config.toml
encoder_expansion = 6
loss = "l1"
decoder_blocks_per_level = 1
residual_init = "none"
merge_dims = true
lr_schedule = "wsd"
final_lr_fraction = 0.05
Rows from block 5 of the encoder of a small image autoencoder, named by matrix and row number. Rows with one number belong to one channel. Each number is 500 + 25 x the weight over its row's rms, rounded and kept within 0 to 999. All counts start at 0. Numbers have three digits each.
After each channel's rows are labels from the 100 images, of 14848, where the channel reaches its highest value: "top examples" is what is common among them. Only what is clearly more common there than usual is listed. The data: capsule endoscopy frames (Kvasir-Capsule).
# convs0: expand pointwise conv (encoder.blocks.5.convs.0.weight, 960x160x1x1), inputs 0-79
# convs1: depthwise 5x5 conv (encoder.blocks.5.convs.1.weight, 960x1x5x5, trained with AdamW), a 5x5 kernel
# convs2: project pointwise conv (encoder.blocks.5.convs.2.weight, 160x960x1x1, transposed), outputs 0-79

convs0.473:490507516496454511534507492491516543455492476538500518482505469505503550455523538530493488500519466484495513523521545508521504489489512498507522480509482510492525575490496463517546501464496525489513548502510495508526511487522489481502511533
convs1.473:513524524526529516513496498526506496458437489530502457461493513517474486503
convs2.473:488533468528459513491457478494500501514470516518503497508530497448509508501487511512472514493526527484485500523472532487496469518483516507524454515490504514491538552496493492495500484467491493537500522490532502510469499503532480481482543537
top examples: finding: reduced mucosal view

convs0.591:510538547489513492521549533483470515528530458531501514513467534501525501526492468456482527476516533523458533512491493499504497453539460468476504456475491487503540472487529510485496528487523469528542532482511534511494517505473527526500534502
convs1.591:508501549488482505517514505486463529532489460565482476490495494471514481482
convs2.591:488482532503492493532505465483473472506505511509481521490539504505518488524509551551500495494469474498509466489532491518503471542487528526519500513506484499491458501538548524492515473520482478450491517516457446496539504511510498483501475510
top examples: finding: pylorus

convs0.715:497484480454471524507549500466472462507487508454517473515506536531502493491489490461502477498537474485528511465502495482498527506490486509534474490509497473480479486475515518496518470497499505465503454512526526517515508450550556553505503500
convs1.715:473504467497484485499492496504512533499528469498526527543545492480478468446
convs2.715:491507439535507479511512499503533512477479513489522517507505522505477481471489500462520513490479484477504487529499451496558451476511482571496514512533537535477526510501519512513453498505493488507435509542453489516486531490488495508487546532
top examples: finding: ileocecal valve; finding: blood fresh

convs0.573:478496529541516515493471473520523527499509475470533522474483508554462504489479497506457515516501441566517510482469508484474510481493462536489517474485492501474504489498496479503514475543481530500511500472492507505510512506500481461479503534
convs1.573:492511533517502474544529534498516554482510493524506487542501513472534530515
convs2.573:487525519547513483510507490490444502534493517474480532496534470507540534543501559531477511523501500491516496488502524562482493519543529488505494485510489496489510512440510471475546499479505531457481497513513498530562504499478494515498450472
top examples: finding: pylorus

convs0.449:531527530540513506497530479482503518491485504520511511500485475476498544475459500497551509535535508487480518487497509491512479480519509523477515484520489525476466483480488501507493510570463481485500458526510509532476483538483503514495527551
convs1.449:480471457476473489479506468441506495480501521493523484522505519519525521545
convs2.449:487492455510510499494481499496481509478481537532523473534506545523490536497547476470526495464441466448561503504481485484516469500483478511520479468499477523507496511544468499519514518501495465491500489508510476488432483504543502473462478534
top examples: finding: foreign body

convs0.53:516517491521488495488512477511441523489541494480466498512528501493486535516495515500510469437568476525518493480516545518472474548481490513514479484549514492454524474477487445454507497431504494533492546491493523501504508497514495474516487489
convs1.53:488497504504498530491573527477507497439492483500535537495487496516496504477
convs2.53:473525491552488485490521487502494577503548501504471501476518524464508516519496525502512530518509529470495524475543484514498514479504503488464478553516518458503505521500512476457527526473487493497473520508476464523519489536461494522538476485
top examples: finding: pylorus

convs0.763:480501502500496459501519502522481515486491520482510498536466493514514547515503483475520507579523505538523517468525478497525487494531466510504498555544507488519509525473488550458456448490489514497464529490500535490531526486505539504517464485
convs1.763:538496511503553494497459506524522453464478515483502467499493536500489481531
convs2.763:494495511485491475513523480466479490507516487485503517509483479540544516490518455486510509538487499527463520470519491485500505485505488458464513549524526472485498475475476477473498482496496506480468514423470519475488513490450492506536463493
top examples: finding: blood fresh

convs0.400:531505528467489458505496513513523479496429474485495497469482475510504539530493540483494468502486528491501506503509482485499517487467485498513486461483457498483540490519480506505495489582496500468480453499477454506490505522532479516526537485
convs1.400:455472484462460474511483483491494490443496518454505486501486476516491498471
convs2.400:457559506518501476519536492487482505523501487511459458539512474530532531527541574487442483567530539527517516492482495515513483485473476485528499491517475461489474500495490516484489476538497497462498466546483512521495493516472480488521539501
top examples: finding: pylorus

convs0.330:514496502533518524435458500486503510502489537437460518483478468497538497489504458511514508528468459489436539508447476505490522507483505521522489489517477531542501497523511484475468486490517441503470464494488476500500471482509461503504442491
convs1.330:505539488508514500464460493545491442477487502531462499495470527496502499476
convs2.330:499487467455492531478463472494520492481509480517563480495463473531448466458501448487531540472462496502511491503455459456558488483481469516491499525460497518524502483515491531513491487534522486521483510508490501464543542516506533477486527563
top examples: finding: blood fresh

convs0.583:563519492519535518499468462525497480468519502476498508505488551502496454513505475507445471544512484482501528514526506503538525511467482541504472515481544486468533447496514522435471493500495536467475460551541508469477531501511520503498502470
convs1.583:553516523518560519499479503510516475451483486502490450494491512498503481486
convs2.583:536486527475570512523483468482485499461478486538514489462486488511517459524534503467508479514472473516484506499506492457526506485478471509515503470510504511453516489510506522477486515522468509414456491516506487479490499510452501495525474487
top examples: finding: blood fresh; finding: pylorus

convs0.394:506513491527495477476509502491489473495529499548494508492510514516480514529515488530461461548473525482470463503518498516503449525522484481526517554490504497486508464508459546517461499479514523505463486471493507444506501477501517502491501511
convs1.394:503510522445479472491489489479490486511452545484494512485529484494534523542
convs2.394:532495503533488537505500522532513492517514536474489544496503537533534500494509452508535506490521505499481493518469527467481534493499494491494496529493538478495519489513498517523494523489479478492537495544478509539462535485508495517514521443
top examples: finding: pylorus

convs0.218:523484591494540493561540502500557524511522505472485482498459565491548526499510552500500502484466468523523553471478509486492512518495487502518493466520508470558497491490426482497460520527503498470534474479496498501491493500458552477455511513
convs1.218:541528496492513484474487471464547468527485534488511483515500446478493492505
convs2.218:496471492509435483517496495536499508478466490520531520493486508500527507499523466460499504500524505453514509520500540507517454528480516497495462471472493539455484507527532522512477528483497462474464530516494453489451511482530451489507493496
top examples: finding: blood fresh

convs0.156:548503539499476495498500493489486502509475479520492477458508513449479452502532485501480498495518497531488474520511476497510460510515518516518478544499448508506493514483503569499488511469513509517491485525510520514524534470468494477526538543
convs1.156:479528481521525500517454479470454523478510467475497453490486494533494524508
convs2.156:474515507456485492462478481478468536503533506497498496475522478464516514492532493529489489514529559519463532495515524537459507540531477498494513502521507496462510499480505514483529493466491471524508519485486495457483500494476506550518480517
top examples: finding: pylorus

convs0.526:495485501503494478434466534489480482495504445494490497524539456488464524503479501486471518517450478493496484529507456475452510523508512504545506486526494500497513523486456472507490489495489488462474480498508537473497511467499511506541497425
convs1.526:449479503505514484506511530483466512476495532472468511532512475502492524441
convs2.526:526532485499526485472510519497455523496487526489492504497540486459531467505511498478496549508558528458490506508531532505477510543532472487513497510542499479517515482494496508476504526507482454561454474555504492484483492527468484525485473522
top examples: finding: pylorus; finding: blood fresh

convs0.448:520530506504490483528551528496507484489510509504496466440523482506554499491518495554486552474506498509465527468521529498494494497539482483500491466483503509519519562523479499522522522479490475513508519469458499493470468531540494499512477495
convs1.448:500460488491481474487537507477463520549532479476531522468477489481476488485
convs2.448:537501535484535507474506504498511466517509491480498523528474534457535459509474567471495488559517496511463501508510504498493507494511490504533516476514542458483479447521514497481486502560471519492499503490444496483471476492452490507500514517
top examples: finding: foreign body; finding: ileocecal valve

convs0.643:512491471510514506483492515500440487501483554516475483497530504510512483463549469526497512503502484493522519484481484514510499504479487453505494503451501492478495501493523472496487461468475514554558527487489511499529478531517487511469473504
convs1.643:515485492500510499501510494482500498591522460491495496469504511482462481528
convs2.643:445534524511504476486476502504395528552514518469477530506512499455543516527492568507511517511530491487479490466529527486493477502543463490549535497504497481478442487451491480484521480495486517465494473534482512490480491520455473491503472471
top examples: finding: blood fresh

convs0.101:523456510511527462498471540513509466497549458512485514540479507507503478523530481506528489486502544482539474488485522535458490488479505476492484475506498489457486461553427488505528481455531493476494501522513524436518537517543537475452478499
convs1.101:463486476508473506522520505519492540506535496472502558523522463492463512482
convs2.101:450551490509517527488506512471435506521510522510452530480542483468484518520498527500464521526551492523466540502505545480484460520529514514511519505545474511532521510450528489476504503492465521517470511493507505541513467533463451489511487447
top examples: finding: pylorus

convs0.2:475528489531473555525483500530487497469524532498502474511467476487421493490495460504481518503457513509516469463474475491483467491531491457510464515498488499525481493515500509487463462546540512540541472460497521509484473516521485509495488472
convs1.2:490488475474471504466484458482493478487480480518509542509523499512562539503
convs2.2:490478520477482516486499529523479491535492521502455484531512497486511496484475518508527519540532506526475523474481507486495524491504488471551472513522542503444515473525497513537498537549472482509500511533474505553506518493509455520515441519
top examples: finding: pylorus

convs0.146:532520494476499464518513492523503513498525493498532483522516492525519479460495480526513504465530537514521511521465510500469454478502490503532499522527464448527499469476495473533525520524524494537485485500450479515546491486491467469543513524
convs1.146:498501502504504490498461516501505468479559521497507558521460510526494456496
convs2.146:470512473527505516473511517495433501539529465480474495472548517472486512556522540456493531480501454463498483488542522481495475511515536520516505496491490533459518492495493503492494480504496517479468490553484515515490537491483491507500481495
top examples: finding: pylorus

convs0.43:548484515478472436519517495498525517498506492480517552589487529545500506486479542491500466473492469507516485517485523465515457477487512472509549494463497507458522482535468523508516526483481481499499509459503514482537498506522487509503528492
convs1.43:502468474475500476519527522520517523510539535495526525537484502522467453480
convs2.43:446530476528508533487505498477421517500498503497483512463524472467471527561546514515468509545490492496472501505508534542475454515536497504511488477539498521487511505474519470461543464458501501474508514522499509513492533511480512518516468487
top examples: finding: foreign body

convs0.22:478514480523509503538525484513514498489505519522529502479476468519526490484469533492515488487524461482513498532456543485540485478542493484466544522523475505496498536459498485547529490500522542483525538479500542501450507526486489498499498488
convs1.22:497498498516466464501513495478476518535509491500523534508527444475480448472
convs2.22:525479534482535512470472539542517481490450449462471487507512523490514457499521498521519517573446493489495465489518474473517490490485490523559490495502498456505476490562489500473526484540494461520492482517497494503483519520495521502497480481
top examples: finding: foreign body

convs0.572:507475492524495535538494509487526467481492474512508475515487526498495511485500447531479506541511497452458482512461490504489490513514531469554498511442500532495510471478473531478423511530514493533524488518478505506499517487516529495541534445
convs1.572:475512487501497471477480492530441500470492562503518478503528507501529531487
convs2.572:522499486550509517475457502495473523540499506511509506461508535532569479498517509493539498511557493487498462472509490480506518484467481534522494510459509494504512460487510477483513481559479510500505474568468493537472497500496509459490465505
top examples: finding: pylorus

convs0.309:523501510469493442497471508535508487488467465496475482503456474498511514549490518452470433459509499491516496530520524478498494509455486514473515520476482487486540509538500516556503505535508506451512503506500470491514494499497492514492494491
convs1.309:468480494472448489475505482478479473459500476470479476492484460493476478474
convs2.309:439561494476492486518540518512503516537496525505469498560467479488501512520548584521472528541512510538482538508493508509511494506482498485514494506519492475500502515500524504512469516540509509469484497562487515549499507513487499488512489498
top examples: finding: foreign body

convs0.254:486510504513520498492538496443533487463510513460484514496457559526537530488508518529524556540462506500505512528512510501479520528443496514476493511508512517488475523508473530514481507479545504476513526453470486518511462470509476497529465490
convs1.254:461562475475522513474488496472456516496509507508480506530487470529476495522
convs2.254:502515498504539495520530493491497490492494453483523465547477502512498517497500497542456471511493498494502470516506482508452500474521498507522510529513512504518492493486498446506517488496461557494470492522497486481528455503493506462514502529
top examples: finding: blood fresh

convs0.749:472507511509499505488495516490516512476521468497534497507495493512465481536494492497509502519456486477483484521490522455515493517492476467545488489475444439495510508479496490522497472509489485524509502536501508554535498529466480545505496491
convs1.749:486480516486504510488531519464500483533522463498460508556469491474508480461
convs2.749:545495514475495461519515479456435485499488515492485510518521491468520490509505550514503508488508513460497474505507496546497509499534535476469498506479528497473478501493516517497548504473497505511470520449489487458489512516534493497498512517
top examples: finding: pylorus

convs0.189:506500523467504503539541484515504491549481478506486499478524496485502531497531538519479513509502467532500511504527532471483468483522547500516526504460494523510505560499508512504572461488506499471516520531488509525492489525466496499512500508
convs1.189:475500472486470480506515526470477524524560451492490520496477524480469493488
convs2.189:530485504527525489483483482474481471471526474483491517536519552458533490507509502467504449546452516481499520525507474476488510484499468475515513511510501477458490474564471503455506475505502483470491480499465507493477545506489497521460494507
top examples: finding: foreign body

convs0.110:466485489498476509516506496513493469498488477513461522499450508507554494490460515524469520520513471514473473491451532538474485516531502509513474485490508497484505519497506475514490515500471474503505458529504512508546526474449546476524507500
convs1.110:492497504468463503475516534489464504559512477509507528475469481491489535466
convs2.110:480498474522536466480472477472515464517526512513477490466528485543502516502531503483504519517458527517480538494522510469466491488500522503491533506506467497510504491473499532462506502436546487527505526477485472453474487520520453525485475498
top examples: finding: pylorus; finding: foreign body

convs0.562:507491484499468530478519502533552483482491504493512528524460497534531509500552502498469552457498490547458501485517526525465509539420499519480483502543533504463526468505546510505490498507500528492492524512480459489536527496476523503449489499
convs1.562:484480485473477495514504508512489546567532484511502547525493469508470507492
convs2.562:508510482529504449491501477466481475516538517524488491546518529553433501488502517506515560516511480487507486512479479467500484494519494461545500513480543527503455502500468508464509514501499483504489446486494534517491541510521485476495515523
top examples: finding: ileocecal valve

convs0.98:487460524449521467500521507495481525540456507502513537467538496477499477503573469475518509462494479486483503497490538527521474517513508535460514501484499463522491496522463525506514493494528516507492496494483503475436511489520476484469539505
convs1.98:468528521504509507523490479489525450453454473515484458523529489503503495512
convs2.98:495483480477455495484477526533516456533509495469543496500504522532453518496476464538499498442453460532487513499495509510547495494474495482488505506529514492556493530480447493496468550461522509486492483509507476486484540459538487511481553473
top examples: finding: pylorus

convs0.574:511506467533486523500484458510534525501513513492469499541523481508490543475476555508519486496563489505474521476504527501500547475488477490495489507498492511469479494522451492541515489500511495538489506527486507527492510521491470477508501545
convs1.574:489498494469488500492497539507516466463572520496488498559508493511487486498
convs2.574:503460521512505453526504476532558491469436505492513518496528512554531506468451475486524469506472490478516490496489495469478500441512501466496524508529492481470492491566502499510474531496504507493478513505510535489507482498523518497492478521
top examples: finding: foreign body

convs0.736:488525524466477502546470533500496538451526532514522511535484476517505476514502517478526477497494497499485522444542493560500544513464481511495526478495515472517481543496521464497519492507497509515525517530492515486469562508517556500498547472
convs1.736:481466485514529477536480516513478455462484529507502459508509514545523514514
convs2.736:495492496487492513501490516506502468527524496485495497532541496448503465505527466487480483503464499507504482497526456458470507514492466498466508461472508526498503527515523463467487476497490496457496486523473497458497569515515553450469519484
top examples: finding: blood fresh; finding: ileocecal valve