Weights of a small image autoencoder: 4800 steps.
Rows from block 0 of the decoder of a small image autoencoder, named by matrix and row number. Rows with one number belong to one channel. Each number is 500 + 25 x the weight over its row's rms, rounded and kept within 0 to 999. All counts start at 0. Numbers have three digits each.
After each channel's rows are labels from the 100 images, of 14848, where the channel reaches its highest value: "strongest on" is what is common among them. Only what is clearly more common there than usual is listed. The data: capsule endoscopy frames (Kvasir-Capsule). In brackets: how many of the 100.
# convs0: first 3x3 conv (decoder.mid.0.convs.0.weight, 128x128x3x3, each kernel summed), inputs 0-127
# convs1: second 3x3 conv (decoder.mid.0.convs.1.weight, 128x128x3x3, transposed, each kernel summed), outputs 0-127

convs0.15:541506475505472449462516498469495494534499456521508533479522484509479481493521464504526476493483500479499513488449502506492511499466555453506507476526469463509449561542543504514503524498528571454522486537493518514480479463493501533510472498514514529470489545500511512471532493503481492500508529476494513516487496486485503502514457444508493511500500475480532526524514530526518539493518
convs1.15:520493497453478499460505509523482491519532525494493488515469494508547508514473498495531460469530444483500510502524525543520459477512520513509487529469504501489517518520497498513501471512481533535526471421512491503509488484456525479501453553472511492521471515533464500502510488492489487489525487510474502504525499523491478459475466511501510500509471528505506546502451510489481451559433
strongest on: finding: blood fresh (26)

convs0.123:515487516467499497458506477475490533549564500468480444513523495476485488524500499479427504539439482510494497485491545551495479526485483467484475512536541456505503464492509504484513510482499480504470513495521490514454484529495508517512478537490492502499513526482499478471505513468483483473481471505504524468450447484546466472492471492497497496457502514473506530456494500486493500520477
convs1.123:481508520434507469495495500487484526486502493485489493486516509503495480504499532507502504469498497504510463491488522495566549525491504510485519547494537527470512527515511508489532444531516518515533447538475463513470507484515511482502515460502477513545492537525510558505495450494495496519517553494507518486501494483477527491510526492494521496514474482507516538494591506498510546443504
strongest on: finding: ileocecal valve (34)

convs0.83:505491469485490479500502465507507468543478506506497465504506496553481496516458536469525514492527480497509482507496460472533537491517480472523468518522469452462515494548529530482461473503518497492537525496487518518518497431518500498527484477438501482527533496538497462486468455505532544492511466512521483505491510501516511490483508487508489499457543553514481526504522548484491521527529
convs1.83:498483471528522493483476507507514463504519469532529490503538520465520499495482474527496491484494513549528512521481511473512495524486509474517477486493510533481476511471451441517536450504465518454514522498537505526500468521542489479455510487501466471499519525453477503485511486534511512479499499474526503450474504515513492505548496543503518536565539507468495490544489461496506520447494
strongest on: finding: pylorus (34)

convs0.78:511505511446494517530487492479501512510477527477505509483494501532473510507493513488505528472525524463468518474519467467499502512493520505486493498520516504483563493486450507459531541503470520469481489531533494458482485563478493522468496487516494539513495483441514447492540470528443488522482476500444511498529454499539493505495525490529500491540535529535504485513505475482523459493485
convs1.78:493500490465478472480477523541499513514487543507509488550556522543481492436483468519515512485519503478515510521516489485484438473531512486499485501519475500508507478484552544511511463521483508489523474493488531546462499487491504507502465504487524495529533489559519509514483510498514488481476487450479483492519509487493516432482466452517474457478495477497495544525478494498546522480481
strongest on: finding: ileocecal valve (35)

convs0.3:514553486502488504552506529503481509450472499504494505455499481510494435479521517518470520464491490509511463521467473506535489489505488489525496528449500492532503477531487507514516495513520474521510482539456506465464535471477500532499499513453535492473480536458466487488538527482460517477523501502515501461515519491477518517569494457507509528514503483491536481524484520502484497563513
convs1.3:459528536514497466511503482491553483516442479526527517489502477444514475498474458493475509535490520483507457517512513465438531492504504532508505473500490544492498499497495508520537498458492488476497502436555491530521507516498496514481481469503552492495551466481467494496480477527549508483482479538491477505480489497480515504506514557525504500494510538472495544495499504498528491517544
strongest on: finding: foreign body (27)

convs0.47:485502498448469461488509495504528487513478516474511513485483507509509497482486472493484484471496452514507467537518476521491536505514493484552545495487521488487516563476480499493505494547495505502509533479509492543512490478447472478484514537465510449509458535473496457485485548508530422494487505515486518502503524503466525506526480482505549466509497477522498452515535531479486511537522
convs1.47:513511468512482483538458524490500524505515515499488479512554523504477506468572509525513465520474504503494530456514486506477510513498493463475481505471497529498492503472512502491536507492499490492495455570519533490481489496544438532489534484490472497476471566495524518502492456491498517471500488526527505447479453528487511479545499484513476490498529511510454511477524477524464510469507
strongest on: finding: blood fresh (25); finding: pylorus (25)

convs0.24:491479497531479484479507543462495482481473491506504496496490511522508480512518482499529460470520551479496498472533521504461478485552483435461472530509535527510476522536491501491459508506478521486504544477500486529503527482525508504470481477490512494485524496491527448491502506517459462516489523526465468467529447494449540522470518522506519466463489532546527501548516479511494503495475
convs1.24:503500474510503490510442452524538487505483487527460506484521516502486525430528514516491503460537482512559509490529417513534477509454495496552509482485459533509479515471500475536482516521497530489508526550476515539478480494505562528519524535510486495537492518502487473462515506529496529510494492496510487516497524531481486484502507495497517509510538479487514492555482491484485500511503
strongest on: finding: blood fresh (35)

convs0.50:505476454524524551552495511480471485492557498504497494463466508505494518532491539498529465504479498522519462504526504507500485459503507517487487491498491517496484510511491463499460521538472471532483475499529492518512530520507478471517496490495514448491563429480551508514512512511501515470492518495509540524484493504478494510485470513547496515513470497458478465451475454477502445478483
convs1.50:512489536510508483495466520498495468534548539444500498482504525493464484499530518522503531490529493520458500479499506490491494479470530463503545466497553520487503481487504508480560480500494484495513532524465460507505484507559521522498544484518464516476459507468489530490514500536513530492520487477548460504495525528495540483506540459445481507546512502522471483481517480492493532481476
strongest on: finding: ileocecal valve (49)

convs0.4:455507455515501525453520528505466534451537532490525522502502474522519492499479527496512513512433451520483494494562547497501511490517499516512512539463534495506534492514510473524533512516488524495492448510498512515494505518527507467472506493530527508497477480530494539514517477524496530520461505482466528514544479465519493497543457508509493498477513472521449502492488482525541450497499
convs1.4:483509531473441484524521486470530476485531503505501507543520502491534478483494482525498463537505459481503514482494524536498508540478476451473486453498515489493492547502500532495455493494495492496476488436471476497484522534508505513492452500471501481480490481471457505509460489525521474458510465513491516491468455494501508508471465526552468481506469542531465473531509511490460526479488
strongest on: finding: pylorus (35); finding: ileocecal valve (25)

convs0.113:516546482502502490480493451465498533481460549502513462480549494511485502477447525502491506531506465509518511501537473510482527498532471520490501474496523486475488487518471469525508496545514472503458491476496482511505514524486512435517495526549502506488524526502516511500496485518544455523511503521507521507503485518440558501532553508524537483520436475528488503527505515518526477511476
convs1.113:520463499480501477502478521512482463494528504467514525535500518459487497452542494531509503503478496510473503459481468479544479514479536455489504469481534483566527526477511503531522464499540506521489456478521462491492486514543543496494486505534478487520488551487486496515525480538493555501484534551492536555531516497485496511489495497468469480522521522494492496518498507485508473449496
strongest on: finding: blood fresh (50)

convs0.119:509493529466475480529478503498524489488442519518515523503511500507512482487548561523497486502513519516524519473496454513507512476501512471491503509509477477502461541486516547522489540497517477448500465510531471508480468491504502513469490473490509478513534466484510504525532524472496547482489482509502537495441508491466553549512496447460473518545455461475543509509487512507477504492521
convs1.119:521482512499560499474499524539490533516521486513500493510458520515507510514509493517507435490495455498482497475511478522491482499562515543495485479526529491552490504493513495517543513510528518526495557501519505485521509492483520450500503548515500509495483504474501513505517518497503522493526575512486498540518465509535495485537529489502462463489568506472505516449504510522548461497472
strongest on: finding: ileocecal valve (30)

convs0.38:502516497541525526477494481525570488502471491478480488514502472445484528527483500490521539511497536463505522544522510528478489464445455543501437486468498481490527480505527470543533508524491502510527474494532507520539477499527466496488533485522483497536473485527508518505512499517512508517463506491470495500537493479513492503513472482497544515474485501512497513492516514484519500467412
convs1.38:514455510488486512480488527473475534501503520510480534501512500497477510483508504492488541465473471483523481493464507505518553483505492494497544511493479506516507510482471482502494497504524492429454493511514524457525506524467548489494508493509496465567483493463526471440469467537532549497484531515477519485521507512491538542493551483479489523529533532488520465516493504491482532451527
strongest on: finding: ileocecal valve (27)

convs0.2:460498525499510499561497485441504553527486479489501488469471511548475499484525501475494498476466474501512547495469451498487523515522522511462483463544525490527493430520502533456525487489516524490500518538490569499507538492478489490508469516508500503466477485474499485507501482465460476477500524476505475485496478480525452495476535514507502465453508505504508513486511467521502517538492
convs1.2:473533464512538518511487494502487508507492510483503524509507515488505507486431466494493510502481466485485503535498578484491486493486501522523458535531487477455492481514460480499461504532509457509515534451487503541516457496519496501489531475470451487513499493541476494482505532489513485488543468470486505518492505460525568500509438506533514525536469492459503498536487482488495495526490
strongest on: finding: reduced mucosal view (44)

convs0.36:510512497485531454468505480516508514517546490477505516508500486494535423511506487490528495473508470538510464444503550524526470534475518450529513511439500535519535485517511458531496534512509521455527495513487484484459483453503532520489509513500517494518510513503440530476514496491521487508498562505529521479493539491469478494514514509481537493482449498530518499483495506504517497515497
convs1.36:498515536487448499486555486489473459501499499454498506478496508451520508504510520557481487515524531493490531521489483467483540540502488532473543482511512475462485482450480482513457461462506457473490478493537490480485475526504470466488486531484488496474530451502511489548459520503498482494484438450491485510474526514490512505518468508491491513531475521526513458514496493499480477493479
strongest on: finding: ulcer (31)

convs0.37:514563527476463484486540457490487479511474507522524521481509534487526435437515483523447491496503416505532512472477532511442499485487469488494473513517535515547498515524501502499520521501542460505501546526523482486493510487479528500508533518463487495471481480478520513523496505491491512500498513474510470499523526522503516521532534508507464478492483497554484507496507504515539505523501
convs1.37:488510498483510472492498536457531512493463521512500549494496491499467513504506536498526538479503482497457498486472529495499505513486465471478479485484504533479539527499460465492551458492444506480511507491460505512476554533495501499492492486504488465516498540461493518474468498525496492519476480532526509472489505489465548527450474526485477501474513536481510485510462529492485588483531
strongest on: finding: pylorus (29)

convs0.28:517539508477467542545490515532476436556489502518487478487492520513521475495507487520505520476432488475479546466492541494514493485471483477501438524573483544531522472514530488535514481481512506512498507478531520484465470490468498510535499502529469534504530533516502549498500483507498476472489485490511519493487471487534524508471510518524502461471505518503478484478521495516476500508534
convs1.28:492470509508501486530521484512497468489508493523530514533531509519457514536556506539505520500510483492507510517507475525508465522550506466488466444493487479460492530436512465505436497522508514507490463542538512515498491518546528456495439508508490520525505487466504541543532489515503513480500480470448493488525519505517509519497489517517461503532506486481512483520445492489489521522481
strongest on: finding: pylorus (38); finding: blood fresh (25)

convs0.65:488477505499547461520533489471494514460537445523518532480523517473471487488464456502497492498537498532511506427530528492502505479478520508515508481476480514495504496510494491483474519451471541484459521462503483499499535502508519484530446496445489493473516531510493521526504487505476502446504499498539493485506542482542476490489495526515463493469516505477476478502471463502530466526448
convs1.65:482459491500482469463450454567501507512521504507540493504494520510535488516506507516517564471485501509519488447504502526486533490494487462456461544477516505475457490486551462489476505500566501513528510517493512486522443513522486498519545489465472520502498480456482492471523499494518504505508467456546469538515504496522496479509527481500521485503496491471498531514522528499494527489505
strongest on: finding: ileocecal valve (45)

convs0.34:469496538494497458565502521493476502428488485500521496474505497477496507501509501500437534522482470502530530497516510490524512530506486529491460512481477507536476441489467552523551482533522447508499483515497504470467486486467490524483511512471470484505483527517501455511508526484524505480502453533532485476471487546519478504495496487440476487532506510464485517516497507520496507520526
convs1.34:481461464495552484527482511550477501505514532514485518517503516556479504509511510515491507491507460488515470493488461499527491512489515374499500497525504527507495528488546432486476490464497503540511540536489494497516499479562492493498509486524493506494487500499501529497539512504510505500537518507471490465514483505472520520484479469506539508515486500530506479500527451507519466491475
strongest on: finding: ileocecal valve (46)

convs0.121:511500484530515532527472506486449475535522519482493501523469483478486505500454537511479494545494483523527528495544546516466473524512508486539498537472517504458540488429500516511512505520502500483481509478489483505490518486436484525546514494557530514481519476469505515470505492495529516479493461505467508450467554493472486468532469499514485536520499511504514509497487506459514467501528
convs1.121:516481509490441547492535490540491479492510467518489540580502511521509487516523504523498508502503529507515458514519492532524521497510491491468496469521481475571489479526521432509482464486542495542502470542512491506533515516544506503501472519530508507492511474504486515506539470503467478530496547532473526475531504502498437503463515498499496502485500508508495484505527482467528538481500
strongest on: finding: blood fresh (58); finding: pylorus (28)

convs0.53:490514529501530539570494510491464460529534482464516498449456540489538481515501500516465527531473472463485454511505487446507512478488483449502488529521513505519469481521490529501520522471488458509497523494524495533473451510476523488474493510507522490518481496509529478510495499509447468464482477501504470505474474503472483481536510497481475487502497507501499517480499463497449449518452
convs1.53:495484499497475477504491483495491496508517522476472504528520498505476534455487531482505500508494509492549521499498497506471522491469502513517539528524500490498525523497483518470529502516561507480480519535509502498495528501476504539536547473522473482506502541505521457508495465515511482505520516488508526474496503505516530459494530491523585510478499487472504534544587486482525585473507
strongest on: finding: ileocecal valve (26)

convs0.35:502522525485481499478499512503515514491533514505515478557511499494462509507461445466509518512484460496486474519522507465447510464526517520573494480510478494489518525492464494442517488462500493488490518484539524506537467506465499470482524488516496515496513503455496506504512514517498531524482545448487481488521537503498501519540466485513493544513501471484464537439474499480493530486445
convs1.35:495489483503468485505496470537497512516523491486509494495523564522502512480534501486519481496514500519503507442501494514560471489498495533519468499430489485483493502430484485542488490519480464502530471558494496480487487511476532503509458499493524521484477525473555529496480464529537483484458491513520487485514544531498496469505525489486527469506535568474508490524453501499493526495506
strongest on: finding: blood fresh (31)

convs0.0:510502519498523581510523514525516462455470525478510510475496493495512500509514506542491528541509520442479494487500488501514513461503509462510473477549505522515502509477514530497467537468494453512509494498440498539522512489470495520478499524452503477493458489486532504524525506508473552504541482486545473493500456521481544518509489455458521492508493510524514487474462487510526508529525
convs1.0:474502492490447480531497524420466529505527478490507530517494519530505451494464498505523475495514485535527498468467464462504506513523496516531527527546522514531516467541478520511521468496465472500520457523484519465448474495490513488488511477504527522507530517486481533512494519510502500506469473483525488503543503504508496476475489490464464498512508523515433482511530492545501546459483
strongest on: finding: ileocecal valve (31)

convs0.91:489491450498508445481485490465504469499542470460521531527473456474469496473506503542515477468467526505494465512472501510495478460503474437514493505468522485524479533481486506496477520528494483498468534503542514474483501537482476497482498512542517498465544503499503496484528470489532522613500507481490495497522519508505470502489496476487490473490497489508490520498506549504484529490532
convs1.91:520491510514543501503497512479541486486507535515524495488506501518498484507517516524460479492530525502508483465477480503526500505527525466491558458461492505447488492531487449517483492468499516510499537522524491529499475531497511474467508516499477486504461476484511537530460490540507514493487464493551481480502524520450470434498484493514501483499535536522467539477442497508500458561494
strongest on: finding: pylorus (33)

convs0.84:453468499517460533498492576494495524487464502543501476516489564503482483482498520439486510501541519542508518534479519466492506528488502516504498499473524484505549449513529510506514515524526462510477485484491515472489454519493515484506463495525488506515476468504489514504465502474512483493542543512476495473528493464537471495493504513475442482477465493459516510529487529510499524461488
convs1.84:523500485515540490518470471516527519509523550476518538509490503513481467484480477514513507482488491475479455508493512530458498489479460466487491505519489506468534523555504522509466446515492468479493524487517487507525508514509523501474534493493491498490468500487541520475531484516485482467582473514511510536452479533506533496514472461500572515529512487488524453485520463518500492514457
strongest on: finding: ileocecal valve (42)